config.toml
arch = "resnet"
model = "sound classifier"
dataset = "acted Russian speech (Dusha)"
train_examples = 26041
n_mels = 64
hop_length = 320
input = "log_mel"
spec_augment = true
win_length = 512
targets = ["emotion"]
num_classes = 4
norm = "batchnorm"
hidden_act = "relu6"
depths = [4, 9, 4]
kernel_size = 3
stem = "single"
avg_pool_shortcut = false
widths = [96, 144, 208]
loss = "cross_entropy"
init = "trunc_normal_002"
residual_init = "none"
optimizer = "nadamw"
learning_rate = 0.0042
beta1 = 0.95
beta2 = 0.99
eps = 1e-10
max_grad_norm = 0.5
max_steps = 18700
batch_size = 128
epochs = 91.9
lr_schedule = "linear"
final_lr_fraction = 0
warmup_steps = 930
weight_decay = 0.07
Rows from block 13 of a small sound classifier, named by matrix and row number. Rows with one number belong to one channel. Each number is 200 + 20 x the weight over its row's rms, rounded and kept within 0 to 999. All counts start at 0.
After each channel's rows are labels from the 100 clips, of 14976, where the channel reaches its highest value: "responds to" is what is common among them. Only what is clearly more common there than usual is listed. The data: acted Russian speech (Dusha). In brackets: how many of the 100, against the usual share in percent.
# convs0: first 3x3 conv, stride 2 (model.blocks.13.convs.0.weight, 208x144x3x3, each kernel summed), inputs 72-143
# convs1: second 3x3 conv (model.blocks.13.convs.1.weight, 208x208x3x3, transposed, each kernel summed), outputs 70-139

convs0.169,215,222,191,179,219,172,202,234,206,180,184,218,204,191,166,213,180,191,194,183,190,206,191,192,208,181,224,171,185,190,195,175,220,200,185,228,221,201,208,207,204,219,179,163,183,180,187,217,210,223,184,182,214,171,184,225,164,209,165,213,176,190,225,210,154,192,185,172,207,159,203,201
convs1.169,189,204,207,215,196,217,174,174,176,202,208,188,177,208,185,189,203,226,218,182,222,171,225,194,201,225,176,181,199,206,223,172,194,173,234,212,192,195,183,204,236,204,182,192,220,213,214,176,237,196,237,215,218,216,207,202,207,180,206,189,231,246,197,137,188,177,206,226,203,191
responds to: emotion: positive (46 vs 18.7)

convs0.14,214,239,199,178,208,183,218,251,196,215,178,212,171,146,146,185,171,209,203,172,200,206,195,172,212,207,218,208,194,197,210,209,181,184,189,200,202,178,215,189,214,187,203,190,182,217,182,234,212,222,220,203,204,207,204,202,184,213,204,217,226,186,208,178,189,176,177,202,187,163,230,198
convs1.14,183,215,208,171,196,206,210,191,182,181,235,203,201,197,189,204,234,204,208,229,223,174,210,202,225,184,171,203,203,208,212,181,187,171,183,190,207,180,190,177,183,184,175,190,186,216,223,175,208,222,238,251,210,192,201,172,200,205,203,223,198,195,173,174,217,228,215,210,181,177
responds to: emotion: angry (40 vs 18.1)

convs0.117,209,203,200,170,230,194,171,214,196,218,186,175,205,164,200,195,165,172,227,192,183,214,217,244,196,206,218,195,192,214,196,185,243,202,175,216,207,195,187,224,221,191,183,167,170,192,200,241,173,191,151,193,211,158,193,180,209,187,172,208,206,194,208,212,187,204,194,181,191,199,192,204
convs1.117,233,195,214,216,178,206,178,159,181,211,208,181,182,200,195,200,189,165,205,167,240,177,205,189,251,222,169,198,180,219,208,190,210,182,210,171,189,211,210,221,255,222,189,197,207,208,204,194,219,178,233,193,211,162,216,217,233,199,214,174,236,198,207,176,206,211,193,192,180,199
responds to: emotion: positive (72 vs 18.7)

convs0.171,180,195,197,193,204,231,204,186,165,198,219,206,177,192,208,192,172,218,216,188,221,232,224,172,216,208,229,197,224,210,212,193,222,192,195,228,194,172,197,245,223,180,166,206,218,206,223,217,222,238,237,191,208,188,186,218,198,221,212,213,197,196,212,202,191,195,181,227,211,225,199,212
convs1.171,166,200,209,188,194,177,161,201,174,192,213,193,208,193,223,178,173,204,171,210,199,203,199,236,136,199,166,199,191,187,234,167,211,179,155,156,195,196,189,188,203,158,220,213,236,204,195,160,160,178,213,188,175,184,214,211,225,173,167,194,183,191,169,179,198,239,228,184,198,234
responds to: emotion: positive (72 vs 18.7)

convs0.104,179,200,195,201,209,208,201,228,208,164,177,180,188,200,175,176,210,159,197,200,186,186,230,199,195,195,185,184,226,267,184,157,187,204,166,194,218,162,194,191,195,185,239,210,220,206,209,203,198,209,185,212,176,210,184,195,194,214,185,192,186,210,202,192,192,216,176,212,189,189,199,184
convs1.104,177,205,177,213,177,231,182,172,215,212,197,203,203,227,161,226,234,212,175,176,246,233,221,207,232,202,218,204,179,185,201,220,193,186,211,221,190,216,238,183,231,209,205,158,212,203,161,214,217,235,188,232,221,221,222,220,199,194,206,187,190,189,219,177,198,152,192,222,210,201
responds to: emotion: positive (44 vs 18.7)

convs0.186,192,156,226,210,196,208,203,202,198,189,215,239,233,225,197,214,203,197,210,187,190,219,202,210,185,171,167,188,212,185,170,174,234,146,169,246,200,200,209,172,229,232,203,203,211,209,198,216,209,152,188,172,227,206,172,208,195,205,192,201,206,196,190,176,179,209,202,203,173,206,195,205
convs1.186,208,170,190,237,227,210,187,171,161,199,189,192,174,211,228,188,197,204,171,173,197,195,180,198,201,199,195,198,185,193,166,194,196,210,203,217,189,203,222,221,201,223,183,221,190,226,219,190,186,196,221,180,215,188,216,214,219,228,178,193,201,232,189,186,218,185,223,205,186,200
responds to: emotion: neutral (65 vs 35.5)

convs0.197,202,165,214,204,218,206,221,243,199,195,201,204,183,198,177,220,184,218,196,156,204,216,191,186,155,209,191,176,218,200,166,168,220,150,170,202,191,198,200,181,204,216,227,179,204,197,200,206,227,200,223,198,222,181,143,172,202,184,189,196,199,177,195,181,171,223,189,181,211,184,202,200
convs1.197,192,208,205,218,209,206,204,199,183,187,216,206,174,216,217,182,205,236,200,181,194,197,203,218,224,210,188,199,218,207,222,183,238,162,200,205,202,206,175,210,227,203,180,199,188,190,190,170,203,197,232,242,217,206,195,186,206,204,220,162,213,183,177,167,199,231,209,216,179,196
responds to: emotion: neutral (61 vs 35.5)

convs0.206,164,171,215,204,181,194,212,202,184,201,147,224,183,221,212,185,225,195,190,223,221,163,197,171,171,201,200,186,169,240,219,220,210,187,210,239,163,205,183,193,208,203,204,205,200,228,179,210,173,182,179,204,192,189,206,193,185,199,193,212,184,216,206,202,187,201,176,188,214,225,185,207
convs1.206,164,168,195,194,212,195,219,226,205,201,154,149,240,158,206,209,184,212,168,223,193,203,183,213,196,183,218,200,190,185,205,164,175,204,217,186,191,188,211,218,209,181,181,189,203,202,176,190,203,183,146,210,194,197,218,203,192,168,199,236,215,235,242,213,172,222,207,221,229,156
responds to: emotion: positive (59 vs 18.7)

convs0.147,177,199,204,207,199,239,157,185,206,164,190,196,191,191,199,162,177,176,174,215,230,201,181,193,165,209,198,176,187,190,162,160,194,201,208,199,174,199,190,227,175,192,223,221,210,196,202,203,171,190,168,228,220,190,201,211,186,217,190,203,249,202,194,201,215,185,214,204,215,212,173,217
convs1.147,187,226,206,172,202,192,188,200,233,231,210,176,165,183,199,191,220,161,203,197,207,187,236,171,199,182,221,200,204,202,217,225,224,236,213,214,172,180,178,201,152,177,209,155,186,210,190,200,173,197,183,172,199,169,205,203,216,180,207,235,167,186,214,204,201,209,203,179,201,182
responds to: emotion: angry (50 vs 18.1)

convs0.143,172,212,180,214,222,206,219,198,176,197,186,214,204,185,170,227,217,175,199,178,189,226,179,160,189,231,200,219,204,224,195,207,228,186,203,199,193,204,164,187,220,195,182,202,221,208,175,222,213,213,197,211,199,227,205,189,177,166,197,216,205,181,215,211,204,183,202,175,202,182,210,204
convs1.143,168,202,190,204,201,203,195,206,197,176,208,215,200,200,171,175,228,176,179,227,188,192,221,220,188,183,177,192,196,214,221,190,198,197,182,176,188,191,200,221,207,158,185,181,216,193,182,194,200,190,208,220,222,160,200,179,207,197,157,184,168,226,178,151,198,239,215,169,230,202
responds to: emotion: angry (42 vs 18.1)

convs0.15,181,186,193,198,168,169,205,196,193,187,181,194,186,200,220,179,223,193,215,170,227,188,188,259,211,232,214,175,193,206,195,184,235,199,198,208,175,251,191,180,196,211,200,199,190,198,201,211,186,215,198,228,185,220,174,186,195,163,185,176,184,168,230,186,205,207,219,206,241,240,201,225
convs1.15,161,236,210,190,184,182,210,196,212,219,202,219,203,142,196,149,155,198,184,213,181,195,186,221,206,248,196,211,193,201,197,200,217,185,200,173,215,177,186,195,200,174,176,204,198,195,210,200,190,169,201,179,191,179,204,203,194,185,211,222,176,217,192,228,174,213,181,216,172,223
responds to: emotion: positive (53 vs 18.7)

convs0.179,213,231,184,172,213,175,216,202,221,165,148,199,196,168,209,207,205,204,210,187,209,182,190,173,206,193,208,203,195,217,163,199,212,182,197,232,185,176,183,207,213,196,202,193,201,213,193,206,230,188,209,230,192,211,217,216,197,191,195,182,181,187,237,198,212,185,198,201,204,166,221,164
convs1.179,199,199,166,235,179,203,175,198,216,162,246,214,175,225,203,184,240,206,203,183,195,177,238,209,206,213,195,226,220,179,230,214,190,221,157,173,187,198,170,203,216,196,198,185,211,209,160,174,232,190,204,219,206,171,178,196,200,218,170,207,185,244,173,174,203,187,193,230,212,208
responds to: emotion: positive (41 vs 18.7)

convs0.2,187,209,186,173,196,195,224,225,207,154,199,213,180,223,162,203,216,192,201,227,198,171,185,166,227,191,181,161,221,240,185,160,210,193,205,201,214,162,184,204,178,214,245,221,210,215,183,193,199,217,189,235,182,193,186,187,195,203,190,220,188,239,193,185,202,210,163,204,213,192,206,181
convs1.2,179,185,184,204,169,213,193,206,185,222,204,200,255,178,169,181,217,230,201,220,243,230,210,221,205,188,219,199,153,182,232,227,196,209,234,209,197,215,210,182,211,198,201,156,229,189,182,211,216,209,179,209,209,248,225,194,212,189,205,192,165,209,208,181,197,165,208,186,243,180
responds to: emotion: positive (44 vs 18.7)

convs0.85,224,200,177,210,219,143,217,200,219,216,202,216,171,177,153,196,226,224,219,188,205,208,216,200,226,207,188,206,203,223,190,187,209,195,183,184,202,197,210,191,220,122,190,182,182,207,168,215,206,232,227,187,217,209,195,193,199,194,191,215,195,220,212,180,164,157,202,223,197,219,211,179
convs1.85,218,232,208,215,196,215,208,184,228,204,209,193,215,176,196,237,214,220,167,233,192,194,179,206,218,232,188,241,192,205,201,206,225,219,182,179,204,199,202,177,213,231,194,206,230,210,220,219,204,206,191,200,201,210,231,196,235,208,192,194,202,159,187,222,221,213,199,143,143,178
responds to: emotion: angry (47 vs 18.1)

convs0.149,172,215,223,198,201,222,210,249,200,183,186,218,215,197,189,183,201,197,196,171,195,202,212,197,193,209,224,191,195,220,190,207,194,213,186,176,219,208,198,193,170,162,218,178,142,197,225,223,179,206,186,220,163,207,195,188,166,156,171,184,230,221,196,220,189,186,189,192,160,174,177,203
convs1.149,187,184,180,211,196,212,170,181,192,182,196,177,198,184,201,216,193,215,166,200,220,150,174,172,201,219,198,214,189,212,182,187,215,193,169,188,186,175,196,244,228,200,161,201,180,195,184,191,204,173,214,199,249,170,209,208,221,200,188,217,190,229,186,190,211,229,205,190,176,187
responds to: emotion: positive (40 vs 18.7)

convs0.98,189,215,190,206,217,209,208,216,190,183,171,215,184,174,176,201,208,223,211,158,224,166,188,173,218,222,194,197,207,209,159,180,205,185,175,223,206,192,225,192,218,218,216,172,170,203,185,235,233,205,220,199,210,197,196,215,188,185,196,219,205,201,238,191,192,196,184,216,197,176,209,195
convs1.98,186,200,198,219,199,222,196,185,188,169,213,218,209,206,180,167,228,213,184,207,197,202,193,182,195,225,186,218,198,205,209,196,201,199,194,178,205,201,185,216,202,204,179,196,220,197,147,170,227,183,198,232,215,200,213,186,183,221,184,178,219,233,188,135,204,204,185,230,189,197
responds to: emotion: positive (41 vs 18.7)

convs0.50,187,230,194,194,207,217,181,196,183,225,191,200,197,183,219,209,135,179,173,227,181,188,187,182,175,177,234,220,196,223,208,199,209,216,187,198,193,193,184,212,211,190,184,208,200,225,202,206,193,191,191,205,230,194,184,196,202,195,173,208,147,231,228,212,181,181,207,212,176,209,195,215
convs1.50,182,181,185,180,212,189,172,163,208,184,214,179,189,167,237,186,203,192,197,218,198,155,193,200,188,186,237,224,214,215,202,169,199,209,197,206,180,181,159,185,220,189,171,207,164,205,233,213,167,175,220,191,181,175,209,196,216,183,177,175,196,219,218,190,212,181,214,198,174,198
responds to: emotion: angry (42 vs 18.1)

convs0.157,176,207,199,213,223,204,214,200,180,197,195,223,229,183,172,179,209,189,182,187,195,210,178,168,186,201,201,223,194,219,224,220,178,187,205,167,202,204,182,187,174,149,186,200,187,211,179,227,204,201,214,191,182,213,190,189,145,152,193,196,211,203,202,202,203,161,197,183,165,182,201,201
convs1.157,189,191,175,207,209,201,196,206,195,154,195,193,201,183,168,185,204,185,173,200,200,175,203,194,181,187,194,193,191,204,206,181,183,207,168,184,188,190,183,219,208,144,199,177,194,198,169,184,190,175,191,201,230,166,202,191,216,192,171,209,172,214,185,169,210,200,216,183,211,179
responds to: emotion: angry (52 vs 18.1)

convs0.158,207,198,195,193,223,222,191,200,217,168,212,174,211,206,199,213,196,182,206,190,203,182,216,247,217,221,226,192,207,221,155,150,226,209,179,205,211,176,187,225,189,185,220,176,180,213,218,213,170,225,163,220,168,221,236,182,221,176,193,210,193,213,202,210,211,225,227,202,186,185,198,175
convs1.158,228,191,220,232,203,231,172,159,198,218,223,195,183,214,181,204,205,177,228,172,184,176,206,203,250,237,190,205,180,216,197,200,232,171,183,175,208,199,214,225,258,205,171,200,199,221,196,192,226,199,234,230,226,200,201,214,189,203,224,194,222,228,221,183,214,187,192,225,211,218
responds to: emotion: positive (82 vs 18.7)

convs0.121,205,206,187,187,223,198,220,224,199,189,162,195,209,182,163,181,215,200,193,170,192,195,178,185,203,224,195,224,214,185,182,201,206,196,173,190,190,182,197,222,187,174,193,179,189,203,166,208,222,213,214,161,210,202,198,182,160,202,163,231,194,189,207,181,198,184,181,205,174,173,212,191
convs1.121,171,213,173,211,174,196,196,184,218,133,199,197,207,187,186,193,181,218,185,211,209,188,213,198,181,194,194,215,179,202,221,173,191,208,194,217,192,213,171,214,223,169,180,199,208,161,173,165,238,194,190,218,207,176,205,198,221,190,170,225,193,216,176,161,191,204,220,183,220,197
responds to: emotion: angry (45 vs 18.1)

convs0.59,210,209,200,227,233,161,219,184,181,220,154,208,203,191,157,187,180,213,189,147,195,198,176,166,193,214,218,210,193,226,216,226,208,210,186,193,198,192,195,199,184,180,205,176,174,226,202,237,209,210,222,213,182,204,204,190,163,181,200,202,200,198,219,199,201,177,201,208,175,209,228,185
convs1.59,186,213,208,213,197,191,193,212,176,148,198,168,202,175,187,246,194,198,170,196,208,175,177,168,181,214,165,215,191,200,199,192,182,191,192,155,214,196,216,227,226,202,187,158,189,214,180,185,186,193,191,246,212,180,178,194,211,194,197,223,197,223,187,188,194,213,193,207,175,185
responds to: emotion: positive (45 vs 18.7)

convs0.68,158,169,212,190,206,233,195,244,197,169,192,188,201,215,207,189,200,177,206,208,204,221,177,230,171,188,183,202,205,160,202,200,188,195,184,219,202,212,197,215,230,216,190,187,185,192,181,213,198,160,195,192,216,184,216,217,213,189,202,231,177,167,195,205,172,202,220,195,195,187,166,169
convs1.68,190,167,196,172,209,160,195,194,169,190,213,201,182,222,192,204,184,173,187,160,206,190,214,206,182,167,189,192,203,196,193,240,198,206,220,189,219,167,176,187,190,194,180,185,226,238,186,189,211,193,197,206,215,200,210,172,240,181,191,177,204,204,177,172,208,193,230,201,197,186
responds to: emotion: positive (50 vs 18.7)

convs0.177,182,183,204,162,162,173,212,228,211,177,191,169,177,185,202,176,188,203,208,195,176,171,219,217,220,200,179,181,173,181,194,194,195,180,161,197,194,190,205,184,221,218,181,224,222,149,155,190,169,194,184,224,159,191,203,201,198,200,163,230,150,177,172,202,174,177,207,209,212,193,168,205
convs1.177,193,209,214,193,218,173,219,185,226,178,206,203,199,225,195,199,182,202,227,189,227,204,239,216,174,168,194,199,208,177,215,233,212,200,191,229,204,229,199,172,175,191,178,170,225,222,179,178,181,221,214,185,165,203,183,193,183,199,177,165,179,189,167,196,172,201,200,196,214,178
responds to: emotion: positive (52 vs 18.7)

convs0.30,186,211,219,218,212,202,222,199,149,199,192,208,221,207,230,196,184,210,216,179,205,226,182,214,198,232,235,219,233,202,180,195,212,196,200,210,209,215,165,187,179,143,184,185,203,200,208,189,194,243,225,199,201,193,191,190,138,177,183,202,204,227,185,189,200,177,161,210,209,215,191,188
convs1.30,167,204,204,213,203,219,186,215,211,220,178,176,236,186,201,165,147,202,171,205,189,198,225,215,154,242,213,215,192,230,208,192,212,205,206,229,208,201,173,174,204,167,211,185,218,229,199,200,191,185,205,192,204,179,194,188,165,195,204,158,148,193,182,206,189,178,191,187,195,201
responds to: emotion: angry (39 vs 18.1)

convs0.49,193,214,189,187,208,170,185,204,191,176,199,210,191,258,204,216,181,224,213,173,217,206,203,166,221,228,203,214,233,161,202,180,232,177,213,201,167,170,228,188,205,196,196,215,203,184,197,192,200,230,198,191,219,214,159,171,189,179,202,188,183,188,183,192,187,201,203,178,244,176,207,171
convs1.49,187,212,211,212,194,222,188,204,189,194,202,198,196,185,246,193,190,200,191,230,172,198,182,206,155,249,180,237,211,166,189,182,200,205,168,187,175,195,169,202,200,205,183,186,217,194,212,176,202,176,214,145,194,175,191,232,227,177,178,212,170,189,162,209,209,190,184,241,211,198
responds to: emotion: positive (69 vs 18.7)

convs0.175,186,192,196,159,184,173,164,203,205,182,182,209,164,187,220,190,207,170,194,183,220,190,166,231,205,192,199,179,199,217,191,217,171,166,189,211,192,167,202,184,248,229,192,205,192,158,187,199,174,181,178,213,181,170,195,196,228,218,196,222,162,182,226,220,188,201,186,198,190,209,194,174
convs1.175,186,189,198,209,193,207,187,200,164,211,216,212,182,234,179,196,188,219,236,160,214,202,234,202,183,206,176,186,194,177,213,212,193,178,204,173,198,207,180,208,230,219,186,184,230,204,189,207,211,186,201,206,190,209,182,229,215,208,188,204,186,207,179,199,168,175,158,220,235,175
responds to: emotion: positive (75 vs 18.7)