A small sound classifier, trained from scratch: batches of 128.
Rows from block 13 of a small sound classifier, named by matrix and row number. Rows with one number belong to one channel. Each number is 500 + 25 x the weight over its row's rms, rounded and kept within 0 to 999. All counts start at 0. Numbers have three digits each.
After each channel's rows are labels from the 100 clips, of 14976, where the channel reaches its highest value: "band" is the frequency band that holds the peak; "top examples" is what is common among them. Only what is clearly more common there than usual is listed. The data: acted Russian speech (Dusha).
# convs0: first 3x3 conv, stride 2 (model.blocks.13.convs.0.weight, 208x144x3x3, each kernel summed), inputs 0-71
# convs1: second 3x3 conv (model.blocks.13.convs.1.weight, 208x208x3x3, transposed, each kernel summed), outputs 0-69

convs0.158:481491499444499542447440503490518487540465515499473509525511485507519485521511445494491474479510475457461467509504503484474483508497490523507485484501505520524470453497499490477524450496478485525490540502524454523501
convs1.158:483499518521497533543491539429527544506546490535545495507544474508522508516502529469515512491510503483468498520496475479496540501489510501542492439491513493503504499487504510503543533520515510473483512514499534
band: 2000 to 4000 Hz
top examples: emotion: positive

convs0.179:482470510492506496480442489508523549542438513492499506466499522519492514534478467521544462465506503461450508472483477512479482496454512503516535475528491482490519453466457524536462471525522458519495468460529500509494
convs1.179:480535496471544548510516468551511489523530477496517498512517494501525516508521521507480494513510478470536481499511494454476524536495446503494497464498501468500486516460523486465516513511491504472467501444464512
band: 2000 to 4000 Hz
top examples: emotion: positive

convs0.206:489475499465483504507520512521505485484563474466521505515419525460512491480450491530483496517496481503434477487460507526492508442495475467506471529470475477498500545498467494486518456517518494469484519521495515504477
convs1.206:488431509514525481511495515522502525484482444493481493505502507525467452512496489521467508471472491518492482459490466494493495561494499499515508517455468504485506478512496489514454504505463495478508478505483485
band: 250 to 500 Hz
top examples: emotion: positive

convs0.186:523526510474529531511507463496486493463480476492513523514501508497552523488495509432555531495511506472484476490513497526480481492457514527545506470502472513509531529527500497515486470436532487523474515516527519502469
convs1.186:459491467497479470531476519450510498452506504478499450511464505478495513510486579461477455525543498519502483507502453457454517503500530528550459459482496522475481467530473510514525544527512491469506491507474547
band: 2000 to 4000 Hz
top examples: emotion: neutral

convs0.169:489519549500501491552451466505488524492490529454523482501470492502454494488488459472491519466494500474458484487539478485496466484481515487514545485459453482461486468501507485533521494479532490488472505504488434493485
convs1.169:471480515450552538502495507474518544462504489506498501500498490533534480533548535443499489538502463460500544539499471480503515476512478519514515458504502457492527498500480497508533526520525525503483519536458500
band: 2000 to 4000 Hz
top examples: emotion: positive

convs0.93:468504477432453497507484484513472475485513497490507502483508520516443531500472516485491505508505531512507501518521486518471479488475501514534541512435500521496489491510508462491519510471512497481472474503519484511508
convs1.93:447494472481517512545492506488512513511470522508496484472518484518486503491472476491479473480471451472450490507512484471490489503514449495506498475479542509523475474498485521536500519488473462504453542483494465
band: 250 to 500 Hz
top examples: emotion: positive

convs0.130:509470535543496492508499516526526519488514469515495490496477491494472494536517468488532501457537484464518503474501473498468513463462526476544540489541471430521494457454478518502491506549440483519533491486469520475487
convs1.130:544497504505511505486521473504466521556510462494490492520520481494462457491508487507483485493511516480519478481491509499449506490477457520474500544448476473493527451480509465469489488519479478516483473445487465
band: 2000 to 4000 Hz
top examples: emotion: angry

convs0.121:497498491526544459492474450503473535448522534455507487478523512502450533508494493496507508424479523475544529478510498506489515491456497472518480513470465474526497510475486512557497532459549489522496452492503469492484
convs1.121:519505506491514487466528463521466519527470465494508499516505540491477493522493555462474503518475473474514479511489491519489475527470457486486519477475471469473513465532455446493446555527469501455516504472498492
band: 4000 to 8000 Hz
top examples: emotion: angry

convs0.56:491548553487489496520520501513504488498511481551530487499465495453500489525502476536487502471523506498495437477472476506476536481511525498540500509506534506487511477482511510494454484510522494518523475460499498525539
convs1.56:531522483521502510498499492508497512543492508526455451559496458497533499522511460526487497462498513512486512523534550486510462502513486481497532515507490506468477495498511519488517483462497492514513527459524439
band: 2000 to 4000 Hz
top examples: emotion: angry

convs0.30:486463460485481487462523498553515462499524461475501524507504508484500504513521541524475517440463507497518490515491484528522531537507495514521479520452468543502538519495533523517474470515496464476523503484521518508522
convs1.30:519539515509474522511498469490505508551453527523516470457509515550513512489466513505470492526461456487525461523504559509479459493490436473487461486512497483508486498522520529491492532494486507511523529501516485
band: 4000 to 8000 Hz
top examples: emotion: angry

convs0.117:493510493469485490515463477478505474482516563495477460460451488511502509503496443466481496496491509461446473514536467469454473474484504494504483466521492474512517476538472500489504480478493486537489530484496449497466
convs1.117:477493513485498525500501514423517531511546482498547466522514485518521505538500526479492499491518494480472517515518489484501511497496509495502513405482513483533500471482480528523551527517510512467477487507462535
band: 2000 to 4000 Hz
top examples: emotion: positive

convs0.79:486490551534509494506571479488502510503513494548511468475450491453499511508543458523521446502541486485526474480524445463474524442520522493532496506552480448515503465524477488490511468529455500478509511481474522468479
convs1.79:512507519529489501522531493496480534518472524525496477540500489508464481480514470523512484501474514533520462488460519486494490514477515489471523517492473495518511475466503500506465465504472518519479476503512463
band: 2000 to 4000 Hz
top examples: emotion: angry

convs0.157:498477471516519486477498511550518494471486488536509486478496517478495475503512466487532505442517516457492514513524469497492474504414515468516510479513465486536536454488472535508454517494472479500503464484512496495440
convs1.157:512484513498528510484522461508502472533506482507504494529530502508468468478499517503490458553497453476499458471500519489466499527461467488493489459472490458496499473491470480443473518535510511489478492444458484
band: 2000 to 4000 Hz
top examples: emotion: angry

convs0.110:489496495465450437492566537497538476506466478464532498507497485510500486465482523492472497482510533500502505519474511495470508495470499518523537487522504492475539518498508477528452504487458510512501485485495558520451
convs1.110:480506482516518473466543491513483479466533456506483502521463492512499488489475481491508465494518490517503493486471423495503510508550526480556487500480472520493498529499513488482480490495537469498528468472453494
band: 1000 to 2000 Hz
top examples: emotion: sad

convs0.86:474483492483521516505518529484475481489538480521508504488463494482488471550488435487512507469490463543509468492551505484501540512480514539557471473468537484484488451507519521476488542510496508507443495502521490495485
convs1.86:498514504496500510512470475524485502472446523506442524481521465493516467470513473476466486528495484497478471438484479509491472471548447526487525521529458498462481490470516515490473448472456491485479536473498479
band: 2000 to 4000 Hz
top examples: emotion: sad

convs0.49:488488489490536476500522512514519540511542492538493530453458466455503499514475539471498495454503492507439516492536481481484496502488529446473494531521496501489478528507470474512526524497522483485527482514480464471530
convs1.49:531535491475506468487490487496504485532454464470511493517458526508527532538501558527469463549538492522502541520494530463458481507531498515503502486503509510506492496522483515490499564514492502485510544507494517
band: 1000 to 2000 Hz
top examples: emotion: positive

convs0.111:501477523481481481505501519499508501454544488516502498490476517515513463515506449531505497456548523463526478502545468514447508477486545478536524502492455430540479469474471526511495471481492514535517476492502504525479
convs1.111:549486532533544571466548487517504517564503496554528525472561509564467509513490520528522477502482496478508526510504512487508506517502467494502496504453500492499537528548491502474486516546473483532520506462503498
band: 2000 to 4000 Hz
top examples: emotion: angry

convs0.106:446468498499444506518465478492509503511528492503462532510510517483434513561472485494490491529507482530493504499462509526453498493503528502490540500479456518505498466469481517448518498529494437503510506495515500503494
convs1.106:465504502476497518540439485477517479488539514489495487511501455474495511508495486486479482492502493511476483503510484488511517515491485503509530503493514505517483510464465473496497507433502499481428537516512464
band: 250 to 500 Hz
top examples: emotion: positive

convs0.41:455519486512515430475517493468499456508492499535500503493476521513475496512494452506524479468489502469473528474466468513460529504531522495475490491546500472477505488500482514482507452498541518476511526486478494513514
convs1.41:549507531526460485535527488506487576506476514504509502535486504521521451532496484498492489499489522510536472503513552477513462521489498471496533523530489527480534468506500507532471491518461504526518534460516433
band: 2000 to 4000 Hz
top examples: emotion: sad

convs0.60:465503524501481495567549504459447456495505492486513503523479524483495488538495471501504513485519482462510452493481534517460540513489518510522537548501497511505509488502514488505505502518499487510484551470535541519535
convs1.60:487499478554461458542493497465489521513540521534531496502465495500478483481493469495501491510475516514509450495518493489538494441521494513493464469512495528498501508523480474528518458501462485537526509479542479
band: 2000 to 4000 Hz
top examples: emotion: angry

convs0.2:509461500479495474496451475476541485511461515499482500526496485532474509467544514528497456456494468493511476478494469499502499515477525503471543503468479489518494483472458512488501444445518475467527479497502510476508
convs1.2:512459504516519525494552474479497496509446499539545509480526529543489485487500534489512490476504496498488504512489497548514531510506480483526480508494487458510503468519529507558520520548487510521522481544517513
band: 2000 to 4000 Hz
top examples: emotion: positive

convs0.83:487473507510482459525527534524494475479498450549495538477473494508487472512535508504493468500529481477491490477539448537467486534491462496530471531543453461532505492478496478466469469474500526474499471504475520496486
convs1.83:543522527476470517505552470534465537561506479522547527501537517528492521511509494507489484528447484480508527514498518512502500501527477464466501476492497525478552498544537472475492527562515516511524541481558480
band: 2000 to 4000 Hz
top examples: emotion: angry

convs0.177:520504470477482524496511494509511504480466534473465471497506519480499481486507488510494520498488468564474469469466526473506479507497482514494522521439529480471495485512477490512508505479534451510493506495518527527511
convs1.177:529557500487499441514504459545521487506499508527515493485493497506512481464491483499487476529450498490498495529492538486517448499502459546489487505496501445512476535527558494500469510506490547490510483468518511
band: 250 to 500 Hz
top examples: emotion: positive

convs0.198:475486542494535504529455501468456510544514520521481471451498507507461521487457484515497494501536517520488478487496522520517460499463519510491495487536513483530474500527495486468500537514488544532499512457508474508530
convs1.198:498513516497490501498449521520476497540474516474466529470464435566466471472489426478476527449475569463509514523519500497507509527544502512497499537500466503480506515485512513515462451475475500537507473528499478
band: 2000 to 4000 Hz
top examples: emotion: sad

convs0.173:500549521516458485488500508545513500505528487514487459490487486496523524485493520490469580540461516502464521499512486486535503490567470504508558478457543535511543485517466479513500552476478491516497529436548501526524
convs1.173:469522523529475471445506498466454522479472474472509466484466504504462493487539508486441463533516479473469429465493486529488511520482499466469467494484459460515522464494462481514488517511514495515511480497477511
band: 4000 to 8000 Hz
top examples: emotion: angry

convs0.102:522500560475481510516550538507478451495538510525466495522489529475516484508519481487518519497494505519525504491526490475536512475491481532510420526535482481503509487505511518472481463546475488499487486501518486483509
convs1.102:502538482499465489547521516570467559512466519519480505553529449502468505487463486500489485483491503525508529497495504460543487520508511472472528498489476551492489523501494513512484468507483466478474500494528535
band: 2000 to 4000 Hz
top examples: emotion: sad

convs0.175:475498518493488514492460500484503491494515520516522512511466525446433490513489487485534453496517480512475472473492499530447488531522531487503533499451465530525515476498460506472495519492521454488468534469498520496506
convs1.175:476523504523512504567497494497533504459468531502495486532509462524529497526521487463476490473505500524436489509515514489538487557513526479504513488509503548493471472447480538518511525509493502480456575470492476
band: 250 to 500 Hz
top examples: emotion: positive

convs0.68:461530457503475494485481456456475460502530544488497511535470514507480444489501475464497531476521476557481479476467487518506498485515494525529518504444511511497523508486467501535485530476529478467480551537531491518511
convs1.68:465516497512473472496506492500495475458493531463454462517455486470503506496484523495487470518507480505475474468496507497503475508478483514517487475545496472516487476484511456482502549499489514506447514477501533
band: 250 to 500 Hz
top examples: emotion: positive

convs0.94:547531487489558495551483491505480470487480465492510548506510507547513509487542565489545509471514528511509495519532498491480484545459488501495503498548510521525518535544503540521495457466567484511508516561486508536503
convs1.94:486435459545502477534533491454509509470502516532574500518498517463503528505467568501506483496516526515522483514475519490490516445503524492499457478495491496485466484524491514518505516546537522448525491508472568
band: 4000 to 8000 Hz
top examples: emotion: neutral

convs0.84:523491525502489448500481448471503494523495509521504476528505512509486486484494495541520515444531486492526444506498492529483484484483505500590560472477502531518520469454461493476495504508495492504477450470508441494500
convs1.84:533483497517537499494495474469511525527479500555511463503560494538490490508491523514508502458488476517485453474476493499494530502455464485513497499492515451506480475513502471505527521504513475555483500462509486
band: 2000 to 4000 Hz
top examples: emotion: angry